Weights of a small contrastive audio-text model.
Training: soap at rate 0.0015, 2400 steps, batches of 128.
Rows from block 2 of the text encoder of a small contrastive audio-text model, named by matrix and row number. Rows with one number belong to one neuron. Each number is 128 + 24 x the weight over its row's rms, rounded and kept within 0 to 255. All counts start at 0. Numbers have three digits each.
After each neuron's rows are labels from the 100 texts, of 14976, where the neuron reaches its highest value: "tokens" is the input token at the peak. Only what is clearly more common there than usual is listed. The data: short read English sentences (LibriTTS-R). In brackets: how many of the 100, against the usual share in percent.
# fc1: MLP up (text_encoder.blocks.2.mlp.fc1.weight, 1024x256), inputs 0-255
# fc2: MLP down (text_encoder.blocks.2.mlp.fc2.weight, 256x1024, transposed), outputs 0-255

fc1.641:101112096107153135154119131150128129123101100135141137146171143146140146143124126136093124116090139143147184139136121118116084107137137150159103133155118135119097126129133163164186165133090152116114071111101064138157142137142140094151094130100142133138099129114132169124118113097116124143127145090131106139100136126088140168086148139112155112133100097129124182131123132118112094160112139071137086109066115143153137131176179087116186113120116158140143098119140116151131104123132117145145132139118101164134103115127115130130122071149131046111138085143141117168185162132119124105145123114137120123099164130164141104111081187146083109143140095101119113106091144166123131095127146159142124149120131138124109144128133149141129118113149128122143111097101128144170116144125142
fc2.641:156111149104146164134144134146139112111106150133138176121141134108113153182134099120149134157097125152116111162148114156145110085144093103099174093152145133130157158133152117134087105143115139128182149132165143120162111111109111153114127093147116159136108088115167108121137130120103112134124109132150135111104163112124126106149111158108128137142107148105136081093136136141116095141141162130127148131158164064110066155114121138163134136142106102148162124121100120094093160095142090114096121125146182165101172123173177155142121190126151142120132142113107121105091129100149117147137153126170139157134159127111158168120153131116086113160109074132109136154098082094119130174094095080117101134094148122127166128144133138145097152162121123143128129133148133099123149143115116
tokens: "<end>" (46 vs 11.4)

fc1.470:139144185157102163137127137125068109114113076135134119149104142126120121160121111121069100166135139125137118118121113109118163137125134142115143144134136112107116130200119147143107099139120109168125094085088118128173171116094137161131118145150172130145131118150164127118110102096131108107140084103141104128142145124120125140106143149124150115146128136115117146109117076095148178137128137164100139145138167136158117095114134123122137143140116098148114135102131134120119121107117221197132121122114132130085080155077111124148119096156118113177071148155152119118105170164173099112154103110147146087151143136131111095131112103100080101138151143163165144144117138104099134128098146116125117127142143112122147139077130132138155144161140130128146133150114173129127115138170145
fc2.470:112104140115102084094148121154110148209109146122156103131164129131178141133170137117117146149142158126093133145132093166177121087115115120184148142151121129145087128087114121129113120080126106119094110116139159144132104150146106112098118113164119147148145118127076165109156166133156182115091139148116115152118151150137122128102130097106154153145197113138115145122095088143107099129114124148103122120130100164119115117085134145127095122133119135124077132150138168100097089182116128147136142121125147125092151153117146126133113128166148128111088097110129099138126099153141120184089105126139088122173131161130155124146132164114139154117126157125089134128155151136101140146137168122161137112121121099137109116137088147087133140107141107121136105160168121120103123151109069
tokens: "and" (10 vs 1.2)

fc1.400:124133112134161102110102188107104132136138104098142133150114120125117099173173099123161143155076102134121047181109171107143103093150110120130117090098122109130131136182143121059108137127134130120094168129174091109117128099136097147129136107120105146106155166154098095128124132110120123135145128129149120082140138150140154148118147114106149165118148118144176136112174144121131151130069122169123158135104136117137090121116150133115110161136132146154164140144139103112176100123081106125157113110146135121110116145120118064119172107115122101104130126128132150162104132094128158101153103151079106096105153137106151087156124112128101156127129120146093126144138116150116134164158152128144130109114135094124115111159158108113131127161126086144156072133128136146112114166137108
fc2.400:221122158135111163149143095122142124114101119116121139123132150150117132119074124130123100131124151155137133153140085110096136147064112155140161126131148093085112107132099148160138143164163097157184126107162124119158123140092179121091160102103143111128127132131118114147147121126148126125092145081141104138141128116165089138144122110118139096159064146071132126131100132108119103123147158105139122102071159098106134129128102128164149143138161156116123139101132174126145133123154108119128192123088153113110129128175130156158112112147144143105110091144152118147136109099109119121088115120129143093165142155111130155132142099102118146129136158116172106112108108100159126146166163157104124148113166133150103143103165145135157108142122160082117157137128120147136122124115176
tokens: "and" (7 vs 1.2)

fc1.754:117106157159136134121115125133097112127107072100098100122120165162161105091163167112101174124174140126135108121130100163137145121128144124142129145124144105116159092128119116092127129150174118102145117125184140133154085130144152169130090120142091132132136137121086143155155111110151129129160116180126144157114104076119120103119144149149137105143140145106127157143124177102132161111131133115150110174146124167155155097133156139119155129150129102094154166131131141104162088105105111144146152103115138134100134109140151126157102178148097109144113105089114124114108153156155142125123168100125107143144138124086085059135121153143110105148141134130094135184136153103105122152121128119092132143158087121159105104103127116123125103142150128081111086151142114114069185142107090
fc2.754:165134116152167126143126150103115116102140155159117159122129139074147122156088138100096098094107144128128155148161129112123121163120093122103107157154099141165086178080131131175102104099093122140095108129070131130102130117138101136137159161106142114082122184161107091133097113093116125110124078087128116130158162137129165161145132143126136133114148122099105125150116123124153127106115119092139202087093122132128131166138114154136106145108089112162108132120113115145101102140166129168089142106135141145101078178097108088130131141102117127165134158169128129126139107114133092106119097130170145129108106124156131118171123106116098133100154116091152107110106119105103125098172142149132119126166098125142120138144125157137166149114130141153104125103117141157148091156143108
tokens: "and" (19 vs 1.2)

fc1.503:103132122104117130141129110136080134161131133146130107111168151128123116140165110130147096155137124137102093133100180119136101115143109161132106105098095134096154136142123135118084151130093106090147105130141187121148144122138146129065127119158140115110111077126088163132170118121145122123134143107152104121109169150096094105107167151137082094122161124104099090128109153124124156122126117131181142129172130168099109113090153113139111128134120133123124102147145148116105116115128105146175124108116095128109098177126161145089117112158157159100105110134053116121125117138128106134132107118142135135132143086111142109092126095153109115080144128173157145146135200139079120131139123108155155153153094128106112105117129160147133129126151144111128118124161093086134195093109093
fc2.503:125146121157108086155107151120162126115169102126124109140093142130156163120093113111096128116145131122133166134139114160149146125114116116109106155133141162171079125129112092139160185130173138150089129090139062143174142124129145054153145176130114121154149132116129121111078130158136097134096108126169146122142120135143127125143101131142157137096137155165140163134128137103159077147077130129097126123151131100147106171132142140128113171115145144129145142161119123150091121126142178144129130131122119148141108135103087119153146136136156108142077118105182101108144108136118114113128148110129148154133124162121067125136105156124085093150116110108089098108105108132121101148113140156086099105119151117141115095178092123125111123133130127155110166111090188150146111170140133
tokens: "and" (7 vs 1.2)

fc1.112:149154140163131106135100143145065094092143121103115172095137107123105119133139125122113137117122090095152115117100144152105160145119126140135140179117141160139076120116131113139070160119148127097151159128141115146120144112122133112116155145145125129153162109139137141124131136121149115180112095138102104174135138103077130078112137133166140159125128116152112141127124167086112126159130127117140102154136174103116176161143127112127112113149134121112098159126113178130127131087182086114135120161116178100138151145163134113142123107120116171120158122104108146148122148128114087165160148148115172160118127109097120130140110110120155143116104145128117160160154126166130112130154120128078143188155103138102109150163129138140127153084159082199116116130127092104192098129107102
fc2.112:161159131117197101122141153118107139159113157144137105139167123079170174182123149145128120143139103134149115118147131184115154094113138143136106166114130146120165152139099113125121079132098142143078146101172120089162131121128101146107101171114146111135115119164129134119110127094162131136130127131160120120129169146127119151162143108160122190150162142106154135127152132071092108097083126105109121094126139148112115143122158103112100142120168064100119147127180129094137106124113174082135103117125131138135129163100145123079132157167123115122148155118134131123089098157142134138122105113102106107129119123135115122135129108123129135161108147141121112173153134102146132120147114128163103071094141165155080092140148126127135140145101163121143121127093135142178145089103124
tokens: "remember" (7 vs 0)

fc1.247:177093129106119143129139147131151120158099123124112135122166097107135154151123150163107115120116116158120154138136132140137178128162120140129085101092140148160134151132082155155140134164108105087110127117105142109132157126122126145118111138175167131126137144124165117146121103136112117104125149116148112107109128119185177179136109116141137108137096102138130135121155126148157153160146095147070130107114125160183122106123121086061134195160114159146061105095136112139142109081083157168142100144086071123123150132174133172121087124153118117154158118140110161161169177089143152124154136108110116149125122137139130130143125111121147154116119146124159127105116084137106087122086137136130129125132173078108119108089125100142127142118128100133131133113127118141130117117115163
fc2.247:144157121119119119129084085133092132138127110120119181114143123090166116118122132153122110174123103148115141138133106149096140117129108134148152125178079139088159099126150112123118127105099161158150091149122107121162133144125116140115112122085140111118115123149099127132144149094101131136106119176114137158160163125122114119139098144115129179181131178166148097156120176122118114105098158138151142121150138138137121139113122129171105111133125099109111140128111121130101106127122142146094129103148146192154187136117130124122107144121134160112117129128131147106082126128123141163094114127100108103142141108144129113158174095099107132150128137108150119151167168101158164101165170111142071151148127153071122119180170192074143110105119137117077127115102141122126163106143169
tokens: "how" (63 vs 0.2); "i" (9 vs 2.3); "and" (7 vs 1.2)

fc1.146:142137105103113130115154112099089108138131131120128103134171097101099084170134142147120109153135109101143135126153141113148087092113128153105151122111107110134123158091143081142122125115129140159120108119171130171136120126077170116110116103215140114078124103121143131104138102146143130115118132151157147116147125107086119110178150067140120101129091148128097115126117161113106134119114103143117132130111158090170158147127079102158130145132124090118128168128129162098155107147099212153143107145146139077150122149124134122144155151123109160084081155153122136130170091104139155140113108131144149134126121159123110153134147153123121164173067116138184131137092098151102140134122119109135143120129102128136098112162134105152138125142136148115146135136102131168124153135153174
fc2.146:132132128121147142114145129142133132133129134123127108134129114110143171139139065063157170172086126142108106119154129088091138073136090130143143139136166139118100109175077152141131150159124101119148145134105126173124128125101125104125132151134140153149098136088168166139088161139122098182091107114127140112163083118198111135135138151148083159129126126142108123136119126130132132109128140158113102172128141105142087100146150138166141165137108125143115126118096111074095109140138111112103150156137169161139170104146158126131106167133143122127151142154144079141127138138190124169120135098101138097130112138085142136110131073165145100098150143116119138107116140125134136083144157152119077125145127081141126120092131151095127104098118144145123136112136131110104128155135075
tokens: "he" (100 vs 1.3)

fc1.618:123127110121145158150137152161152147136150137125103117115082114120149131158098098110123134051175106139129146109153117140098086132169084103115084113128151139128141173169113125101148092090144118139070147098128120117157119093112164150124140101135148129154127101155151125163120113111083136113069164107101106104144110149113153118154082150116121075135110144106164132125117135140147074123103124111141117121144125172128116112120172139155129112055098085119136126119107152140148126144149134187131107156105147114185132125127096137133104163112120143122101150098125088117135135153143173111111118175110128086108153098097115120094126151140139131105159160107136114161149112136099132117125110143173129102119115131176109142122137125133135124149134146124125117107145156094116086170159127
fc2.618:144089155162127137100146147089138163146103134128142182129153149109109119092139140104135093125106141113146103125138139126114156126122194121121094161104085127089171116173142119151096159124128138123103153176125140110145116141096140120149130128161128128116124121119106161144130152120169136142142131144099147127153147133167136147136119104122124181184115124133119120133166137174172209111156139119119154146109117121114135144128091136135116147193078112130182115140171146118136097162107176133129159127108079142120154115150136164089123089095145141151150146133112122114109101137113131125105150134099095137109103124138123161108133163088087115141106140159137109134119129091102161129127156063149122145142074106142126154174115145131151109108133170129119138148108138132127135085159140
tokens: "<end>" (92 vs 11.4)

fc1.309:107145132181179136169117161159095159143126162117136104120147140109120139134147104112132150096111085142156127159149124134131135132148140127137138132134119081156140122132118140104132163102137093124087135112119119170124112114102096169080088121119159136105100119160144124157157153144124135111086155112181127150067131112099127124149156082131195099095101131137153138127113145136141153109122134124146124129106128107152125176078159120078108101128127103127130131095101137147127138117147130102113153162104096117129128084127132140178110172120157114119121125162182122160114075152170126150150115144130141119134163122112119159105140152140165111115156102133100109138132129117118155213135120091108107134136114119107124110134088119112146127082162183126116123117076110119122087131143147
fc2.309:099100146083157147108122147121112099119149115142148147176167118116135102184146107153149069131135136149113103057126130139145129114131140067112139136111084139103101150123147089137141142114102136113182133164130131095145129107132137115135136099123091114106108121112146145098098100139148106136118139132095159111162138158150109114153146170113087157136147153117123114103118131094151137151177109162124145137121167120117136128193145121144134139140151109100128131116132121131135143134142148126098094096155166135138125154120150154109131101098153138127182138120065106116131097127117161107084123054136141143102162119091122110126108093115101152176088116067101117118145129154102099102113118118139100162099134141152113097160156135119107104106132129118164174153122100134133144159138110
tokens: "<end>" (53 vs 11.4)

fc1.379:178107132135154156137134120116072122144110104122150079127144131103109093115160103134137103102135102120168129118132159149132125113114114097129116109127125118141133074130152113164114152136131175114136172092123105135181145130137155092088087123096129145131174145126138128139104145146086103142135116098126135146157116148139124147148110120121125098163128141146110124101133147155113141086126109140132110175126157080122111139182181104116120125137124126159094118121120088147100145153106086142097112096142131189103101134097134098101148070145118102099103113132092131125131141092134133102103116125140144183134091140101123135124096095137113123102133088174143146152121130118089140131188169119102091134101154081088175130129155149133134134088149128165132159150081117108097129141114106
fc2.379:135103107114114159131121144121119103134125155110122103135155134108131109141135145147151127116115112138101139165142069130112095094100116132124174134140152150054096150116130110095124103121131151121100123138130139130108118128111109134113132058156077133140085129144092123112140100116148112121139120119124117130122125133147101097163115162123132139074133091132119145146150138151103074147151144120106117178138104136110137132131122088142149161136140086146172108145136191102193128126168165108159119147127111131125148112162119163133185144154140124139136169123095091155144092106181100132129151116089069095158166148142159154104136139109136139166133159116098127093116099140124110134059133150171135095124126161108121110145113119099161104111117160125121080112146121125150166136126123
tokens: "mrs" (23 vs 0.1); "my" (8 vs 0.5)

fc1.191:111126100109142114171118086134189118094153125128069126136098100079155094105121113131116111144125102135147086108107116193105127122110154105105134165110160117157153132113161128109081152125127164108093175155121129137133092128127132133107097086122150139084104146095153141150103119165182112154154165137122116167135097122142105156065169101147115111135083126104129145140137124096109129113169141112099109097147115122100154127153128120113083160133117109136107122124134150091121109140134119157107120106097094116139086104130086135108083128132104099132115122080126125123121172115108104146123122125132131136085107135142181140111125095128121140154111127146150180129187128136150113159106176139127113140150113113108150117113126127135146110174148080136137099111111127098132103135130174
fc2.191:125128162123131099114108143120123149180155118111174151167134152110151135130094097130148146126173121164111146133165141069147107146122109122109165107149115115106104149083125143125135142130114125115124071108154160094142166147171130099131138149115069134136134101170132165142126123102078105106128129090143122138105156092131127111161100142133115109102192153155103128117136147157156109138109116118113190141108144095163120151098141124123135108095156132098128105132141124150144096104061176138153090124131151128114121137116114138095132125111097123085133139142177132146095148199134150160134106146140126087153151127154133134107156148088085138133150153138103143122116140135120153141112109127134084067153112162122139142106119116126131140108133123093140181158113139110122134076116121
tokens: "how" (91 vs 0.2)

fc1.256:115125146143145112110161123091127154128142116113107082155111098156088132162135090163153108139122081105128148148120130134132142127114115141081115167142140131115142124095070101142131168149094142105124138112108099150161130120098127143111118121145119132143094176124116155143087127116105186165101135178122138134141157107122117105175135098112124140159148152114143085137114095164139115121125123101116101115150126085119132159122138119171147182100119119122105123122126113142137147120154119097131114129116108126094147120171113108144147102126106133126119064120114083101106122130135136147105097132074143138093186146139141095106122145105062120163163122147140151142150148137063171101115153138161098134154154176103143160139112139136139154114142176120144175143099093147116170122144151
fc2.256:098129172128117106124164178122122080201120157136108122144111145105151121125137122121129130118119119087104115119149135111150140124116136110145127129119122146124127177119152137120102108119135123123155134143126165111143155130149114145160124141093153184110109143122143111139154109109131098084138129153134119129133117122167121134122139124152096136109113180171147111145105139106108068133150097157103094148130117171134113111126126141137180108111150133148040135119140107111112134133130159160147131119084107109161155171130086139127150133143109170111156160151175142139125156114139140132165094110108148112148113091164153121136143081156151105098105182187108114123150170104132093126146121126135110121141088134184120074121084114128140129114092074136136109104118084102125126159119158
tokens: "he" (100 vs 1.3)

fc1.408:138088097180108099140107090122155129155129173104138119117095139151138140108125126177091137168113126090120127143111126108173117113169217158140146070099140139149148142149102173156142126137148150108140134091112128156119124148149154100137147118135110100095126139153111171126066143158096085156139100112098135151097146141136118129092109129119151154138099121155117095123126138132147103162179116122167136135121138144153123106111121112161123097144113130140121124096167098157151095128129136114167140140188103134132122134098125126105123127121129097125126100170096112132103080120124118125136131136137103122153116135138121112114185100146180118102119129171155142134121101104086136103125118070090115114119115127150096156124146141151107126158145195092142146115121119113112103104157114
fc2.408:119137118110103149147128199136117144133128100142142144140134166152082175117154170117134124119129130135135124097139114165105113125105106106105108163142128119127135145132149142105130116169131084177138147116150093126121098138064147120117132121172154128121159121085117117116179106131131144123103101113170131147132100118136145100131104109130089109150164153117132163115155163165139133139121104144112140101132143107162135118115129121169112148147125097154090106100121103130158198116135126125102156138131159114177101095142142086099132136131147124134100132133189079166168128178159198106138133103064132133161128102128158142169099129095119133145141106113117176100145113115104107110137145181094139127137136132093147121108112147098153137139107092137139094135120123137084117134159147
tokens: "how" (32 vs 0.2); "said" (12 vs 0.7); "pray" (7 vs 0)

fc1.599:136099176151144155097124136146098139101103102145126152130173123144105119139143111122127087123156133127146081123099094113179115122080116158132135144171149117049137152122082116054109117140125141160136153142136120129145106129150114135155168121122152112106150123115120139107096168129143101100143135168149154113127081090154105135117121183173139115165129135141143089100144143095096122115138172106108146140126112138087116136133168149142142124132095151138162125114089130147123095132101124125112149124110118111098151160151116109136178129158142179109110136108135116132106128102114152104107167122124174110167109090098116152105172139142115086189143100128135151110155136102099113151126136107108145171101136137151099138104155088122153136162105108105126121138079128120112111126115156
fc2.599:139139113128143136140153091118157111135119130108141175162093141108146146122095121114136119140112161094144145075116151099115150150149132119120097140097160113143105162155135168168148144133114103110156105115134110151102115108105076095143144114139139120123106131140156106162111094146161158115152095135137122129134169104126107146121115098148092095123110152107167142203143132128115174166124129184151103131132131127093135119107134130147102145132126127147111130170125135140103140138110158149110125156142110139133106147122081140155154067125087154189107138123125151170132124117147146116201119155104118152099152163106148113122127132149157164103173158149135098140132123170146170122110088104160133091189104164154156118126090108134153143132125140153161136087140149132168132107158120
tokens: "into" (8 vs 0.1)

fc1.750:141117170129134095128154102157147113096157120106095173114059166124124124166085137131144148099083127146121108130078143162092189180123149147152153139160097082146100154140128110112172113169161111107149113132111125139123149144110111105105117116132132131139100148175114100149107127111153129162110116168144146141145098159141109131131150120146114128139123149123139080134120115153092124144110142109112140147129121108136164161101155090161124164153111164141117083147127130108138089137153107135136126106147102098123131105140146139169132138083104074127089133096111138147135103123171162167092143146101158132106129124131118116095146125114151081152119091134128125146125112090123126152129146143051118102135170113112101152151140111124143124169108166124158171111113132111127102081120139
fc2.750:136158125118181129105112181121107113151098145171133148159127103146123128138122164118131152146156117135115097130132151096146103105125096126152143135147100132152089149104102176122089123164120095142131120109108089117139136101124123183104129136120132128080115150137145113096106107155083125136136116119128134168096128140145168118107140108120106164127155152145123115123155151138122101121110116181145113153107125099106151127168141147143132137117126161116105123119113151121101146161078089156078102147077100130128167162122088142120082090160139109090114139148103107076096161129111140169143136149141129098124159126134136124119123086137111154110102170124130188116104128127140132078180155138168124124143145129092132078129155141090109147127170087147108153129102098175108095151129110
tokens: "do" (49 vs 0.5); "he's" (36 vs 0); "came" (7 vs 0.1)

fc1.91:105130124083148153125116182127098088162142117123121187133159127164056139146141121104161092132132142145187139102116133190126145127141132150136166166104101164142088113122108119107118156121161129142115135119149117123078146146153128107126136126110186135111146160121157107133119134123182126119158121117100130107111156162092114152113115135143092159147139125140126129065104101117137172094129156104133163103087116128107130142137081162146109170153098122147119115119117106140127102124143077108102107173094128156152139117122147142120102081125116115169157115134130133130085134121124115156163107162111150098100091113130120132121107148108140164092133081123094128147144154076149136108128100146128161078154132112110165138132120126107095116109110124091103149130121147142144105108142113
fc2.91:132117109160119144121081111129117146133118179161127099119128162160120185180142146121135108135134117162106146145123134147136088138142139120097167097128176136143104090170130135151138108091140142146121165127119217125091120134106154156159155119083098143144146100100117115127139134133141130149118145125135134139109155215120157103109108115153153148151107114112121136098123140131079134103147132136127136108122104081144116159108066174126123139128098118114138099137121151134103140113137129165149144137113176121156141167133090120115112109132137129142128102108158117158093151142130131058111175118102160153129147111107110135136132178112105166130083137120135114115099116167105156136133095128128128144061106131131120134123170103094118121154130089147130101132122109090098130098143140
tokens: "mrs" (34 vs 0.1); "therefore" (14 vs 0); "besides" (8 vs 0)

fc1.263:132159148106147116161137086123125125121121105150119118135160132120135122136114142117157131156136098138158112096128148150098149106145111091109148159166158158095119094114064149138092196146111094142169210145180117156129137113122116150087088110111142090138123162104151133133151091091161111122075120134112140143164137111113141151148117110103156107133117149119120098098105122109100138167120131127126094131154148109162122156137178155172138078111142107164116142149118130158104166114138149153137119136122110128164127125095143108159145148090096121167095138147152097129154116109176150140110111157098152123152120110164172129149115124140144115146107124113154143113096103111133136168108153106154158171133139154129133131107177157138097087086108129119129158159118111155128127126162117
fc2.263:153119091084145131110153175135105127116109127116142141177138101140118113129148080126132130143113090121054152166141113107118150131108152094193165126084108111127097113133182157159095131126135155135130072120143142116130161146132120107153107094176119159086112127150166152113068137175105115160158119129158132098133119138111119127135111151105091153117153123140120093126137097097078165095146137120055117134161150094121141114138127126177121125175139144123085095095124098105122145158137133125116138132138136122105181115123103159147125101171132118170144153112147115109121163112146078118134095101111138127094118124158121131096116105126109130124141152149108136139155143079115125127112146139113135119157111114112096149100141123124135127112147149103164144151131137106128085150086115
tokens: "he" (76 vs 1.3)

fc1.499:091131164110092148097096123150107147139115130132107110122111168104138154142109146181141135106148129106132183144138122108083084089117122152085187180109134126163125117098147118097164139105129140145126133123143124120120115148146146130139142088103114182121104139125129090167125159159151073132124158155140174067129087165104133127116109100133175094167135113099143121090117120128113122152149133148122125066167120116115132143116101154171151150126152142153104145135115108104148110155150121181153141184126112096110132122141121121136093141160120115109106140140115135111088131113117129147134143118080100091144128110141140111157122141098134113131135109117168199166125172110154116088141135126089171101117109121118103091154118159159119118119147145118129133111141131126143115134142081
fc2.499:124135126164136153127153111130088144124144095119104120125114119121118126103154125101078124129125149111135165096152144176132087115150105061093147121166121134137084124113110134117107147135105141145136149145121104168110191133103096133099143133133106147111114128167156143130116118148135135165145106123137149147122142139095165148121133114122078149144114122058115092162182153140116143105114179142193136172120105134154122100118141121152084135122138161172121089102120092134119155128122129088096156115140084110095153144112137107129122128153135095087113163125110087133108153179133113107148155148158173127118145180116136112108132107126173104131114123119112134117144139117126108120135139160108161186165120139155098155134144157141137107094148144138140134090176107123129136104182142
tokens: "<end>" (24 vs 11.4)

fc1.92:121081147144118093138136139142102132089127093138136162118105118104120124130144122149123128121132127183130135101139110113131135150100153151110154157151100145116151142123141129126140137100094107126145122125143119119112129127088125161149102168105125116150087143183147138136124107115082123143112116166152108110132141120105164112167116173131120190086147134070123125125091115152122120129123093122142137153132127098124115089091157104188093139131099175121126144140074161080144163099084118106138151139129088134146122110126109117183121170128101141132095149150154132122148137129132120167151134147123129101125157121175086074120141121107066140155195126103131128155146138152100134105117148169114135171122113133142148148127134117121105165103102152134074094092096136172130131097090111
fc2.92:126162105094178178099126136129111134153136146125136085122142115136153103106089133122156141120155148065183124091140089134110117142145147124131191161098073126132121129125140105135124140084124103170157104124126174095118154100164117137128151122169112101108119187124145134116114144117125131124106135115148125116151156090180111141133143101162131102104117139155108107137155103119159139132124145127114140137098184151133145087113146139133100096105098125097116140167144081129106170192133165145097113125142109128117120168102120147175146156139120170101133111132136129133130107116093174121126132171107133118118073120135171164113133143109107122091117107116115143161095116125130105136105110097099082131106156139128148146128128101125113109116096105117163118144063110116106150147126121
tokens: "he" (89 vs 1.3)

fc1.332:097136121113135135112143130088107117142161130137128110193119146153137122105114160133115167143130091117114122174203112178113113145114119138090143142101146096146116117130109099090121144123155165132119187133142154118135151119112141118115134132127093121166145134097155130134115109179093122129113147096118145148124154162146121131151114104112146171103127091152172143171106090127176107174118146107116165126128104112144150137131155132128069095141172101111142126155102148124148127079079135137122137111111101108139137123125096143121093116123151128139095122092120142151140070103133127174120172172131131127166152124139131094127084175105170087119118147114176108114124149138111108155143154085154159148165146136146165119096142131119148138123113081137117160136117122112125130105102087
fc2.332:145109137149129104122104126098161127150144144093143122079106157138098140138187123153150084093150115131158135120142121057119127115085164136111188101157151117131124156117120116144102137113159134129154146164102145095116150127119108086119109158115128162138120138113138146103107134134156127135154123141138112107087129128137125108134112101153188083150151116122126151147159140143117157118113113125121151084153150150063147158109168179112191117134128130111147146123135145126137124140128136066144163125126190137119118188136087097178097128137118136075132113114136068109158141106140097132130126124139145128128100154135152168116164132127091162126098123098086122158145127148124167118152152124133122104150111099071099159127149112117106125102114141127126121151130126099151088137107132
tokens: "<end>" (47 vs 11.4)

fc1.710:134081119082113116168128145124153118090142194123141175073088132085153145140144137146128133173095106114141093087108102095146146099099143117154173145123135121136126142135103137116131149152146126115095153135141088136097079134126146139118166134120158158161118169118140147127142122107087124131147126133127174127144086124133131116149098105128119144168091135115124129158088109125141139118117145076091106138149145148145129105159147125165112194126158123111116122123157138113141114089123119121102149142120092143141144075122128153113106105163127108132140071087107101124126139162145151171121133154145104105113162112160120150164140153115114173067148100131146162122132115100145111153155134106171146125114164116129128118070096138167105143113141138157145136166146137153103125121152160
fc2.710:141118165176158158110148158134126129106137132101123170168122155131093127129143140158166137139137113146110134105181173125132103070099146125118147126106127092099136157093132124090122135148136122118123173162133115162123125124075145093114117134109132197141115125152150121101118101143131131129104129173137109123082144122114124109149144139129071120119112090171164114132140085135125137149139122130122125110153136147160122150128130166136162153122114084126127128108102120108128142122144127143122122144149099133131133134135081122123163166135144115082107126196117118128144134162142144189134093153138136089161107132133134129131156089149097129144067121145154142141162128158104154100098143173121119126125096112078098193192143131132144093117119110157103138090101151094123176143120143
tokens: "how" (100 vs 0.2)

fc1.338:159124121110146115167132167153112113120113137128135137153115121109137151157094131125160168131119101110121133109100111152140096124093127119115115213098141064134138108151111088164183123114152143126104128162152166116100156108171131138158166143140127135148154117130118106151115097135121055109110126111129128124123139110152107133171143100168161131120162137149177156140076096116142095151127117135079117117092120119170132150130107160158129146106091097122160099117138115132148165091086111119111118120115110151176092080110097109146147107113099120161093125130116114081102140090149117141114162129132170101147133125129155104161144136133154164101093108109153123166129113147156109129127145123120139150111163088110111132131139140109118160160130150112174165150125141115092155108125130
fc2.338:078152130148119144147119094089138116145143135107108106124143125147151136127145130138148091134119136105110093155136147090135125143116141152150147102138124125123138131092129133178168141124102080167082092134154144135188130161123101134122089128110110142156123118174126111094137121177176165115108129127114099150104150128123129127105133182096148135119121118125126124105117138151122143129126059125091141122136127124100125055110150108107140081114116126079101106135141175074116124129152131110160113104101118136104151167116112116125158114142122149129124096115137135086132121142149138115123126119069093102138113110132100135113139139125112098130125146142094176129171135139089144103149148129107092140070132106108145121146123101137154105114107109167093113213131073122129082124085149
tokens: "<end>" (86 vs 11.4)

fc1.337:134179081103129122160078105139142157130107178084154150156151144144109125095135109109071119121104154141123107130151113154151123081182150113151164105148110136154149098117169135126141137133124198126092098106119110142152088157134122130150156118111146109123092147132144149081075136126137091141140148079097125164089131114135126112096111111076120105150087112137135141139093090141125103174132130154143147132109153147133147129153121104129092101109142162098108120118143130112110161152129109081129088135109129131156120135122097137127142067095124090112132110136091141114138115122167097130138141155108139130124127121120118134104068138143138131124088128094091104110164073130133123114124121141129140169130125119141176115145120104177152118127131119164141156103153111150122153078149132
fc2.337:155102172096111124133118157111102097144120136146116125129127122104130120142119147109155132128144154123151094144144147140109118089070100130098118098113154122117161135168135138143143110076145116133136153115111131141127145134155136118127150120139118102139098118116152111116144143140068153099153133106135131078130118110130125139112109116111159070132176084135128128145114171100101123156132138114125148099109192086153102168143162149131165151112129074134210089118153138140156139147116109150155161078111141165140101104158138118088063153082178135151167136133115102135140139115139128117101135154149121125117093161130139133142131131185107110100107129092086103167130118139114102120126148118118143087148145146139120128095137144100077129161116121153134070134163126127121082141133139
tokens: "do" (42 vs 0.5); "not" (23 vs 0.7); "may" (8 vs 0.1)

fc1.662:147140178149134138134113122089122170143141152139113129136099095102175078147144076154121159127170135133128155100152133122155123139095108127107132130147112133086168146161158138107129140151140182143137106068121175180147081138154156176098166088101135121122145170125086129140074176137143156095104154134145124132166135135134155136071136117153117128095115128159120090112141115105148113111142135143121142110142149141142111141106100155122120143169130154138146178138091131138112129112092156130136131141065172114096177131131081155113143132126139146108156122116152153174112144121142129093110133098114163150130142154165123117132132114097117115118105162108159116125151122146178133116153126111099114131107103111167097139132138125131142136123106144109131150118083137110181115118125098
fc2.662:139186142124135139115124129111124137090115093145157134120157112128132178127146172120153135136132123118065126101143154142100120135104127094118127163114129118147061141114111105180122158108151112109106119143112094077148115093113087077132114128144116151125101131127141140134155115102118174161122085140169144104121134148140088083176185096127084129162149102110081138157139118142149124131133119156177117176104137149140138156132127082123104127157114093113110087108145113140145156150135144122148111141125118147128086103148114149112117089117125133119114105144155141136144120206097110118157097149141110121121154115099156110172194128132124124137128076130115135156164133144113142167162138138128142125132130095120140138080107094115112153128141153085163127092128109147130150132156124
tokens: "remember" (8 vs 0)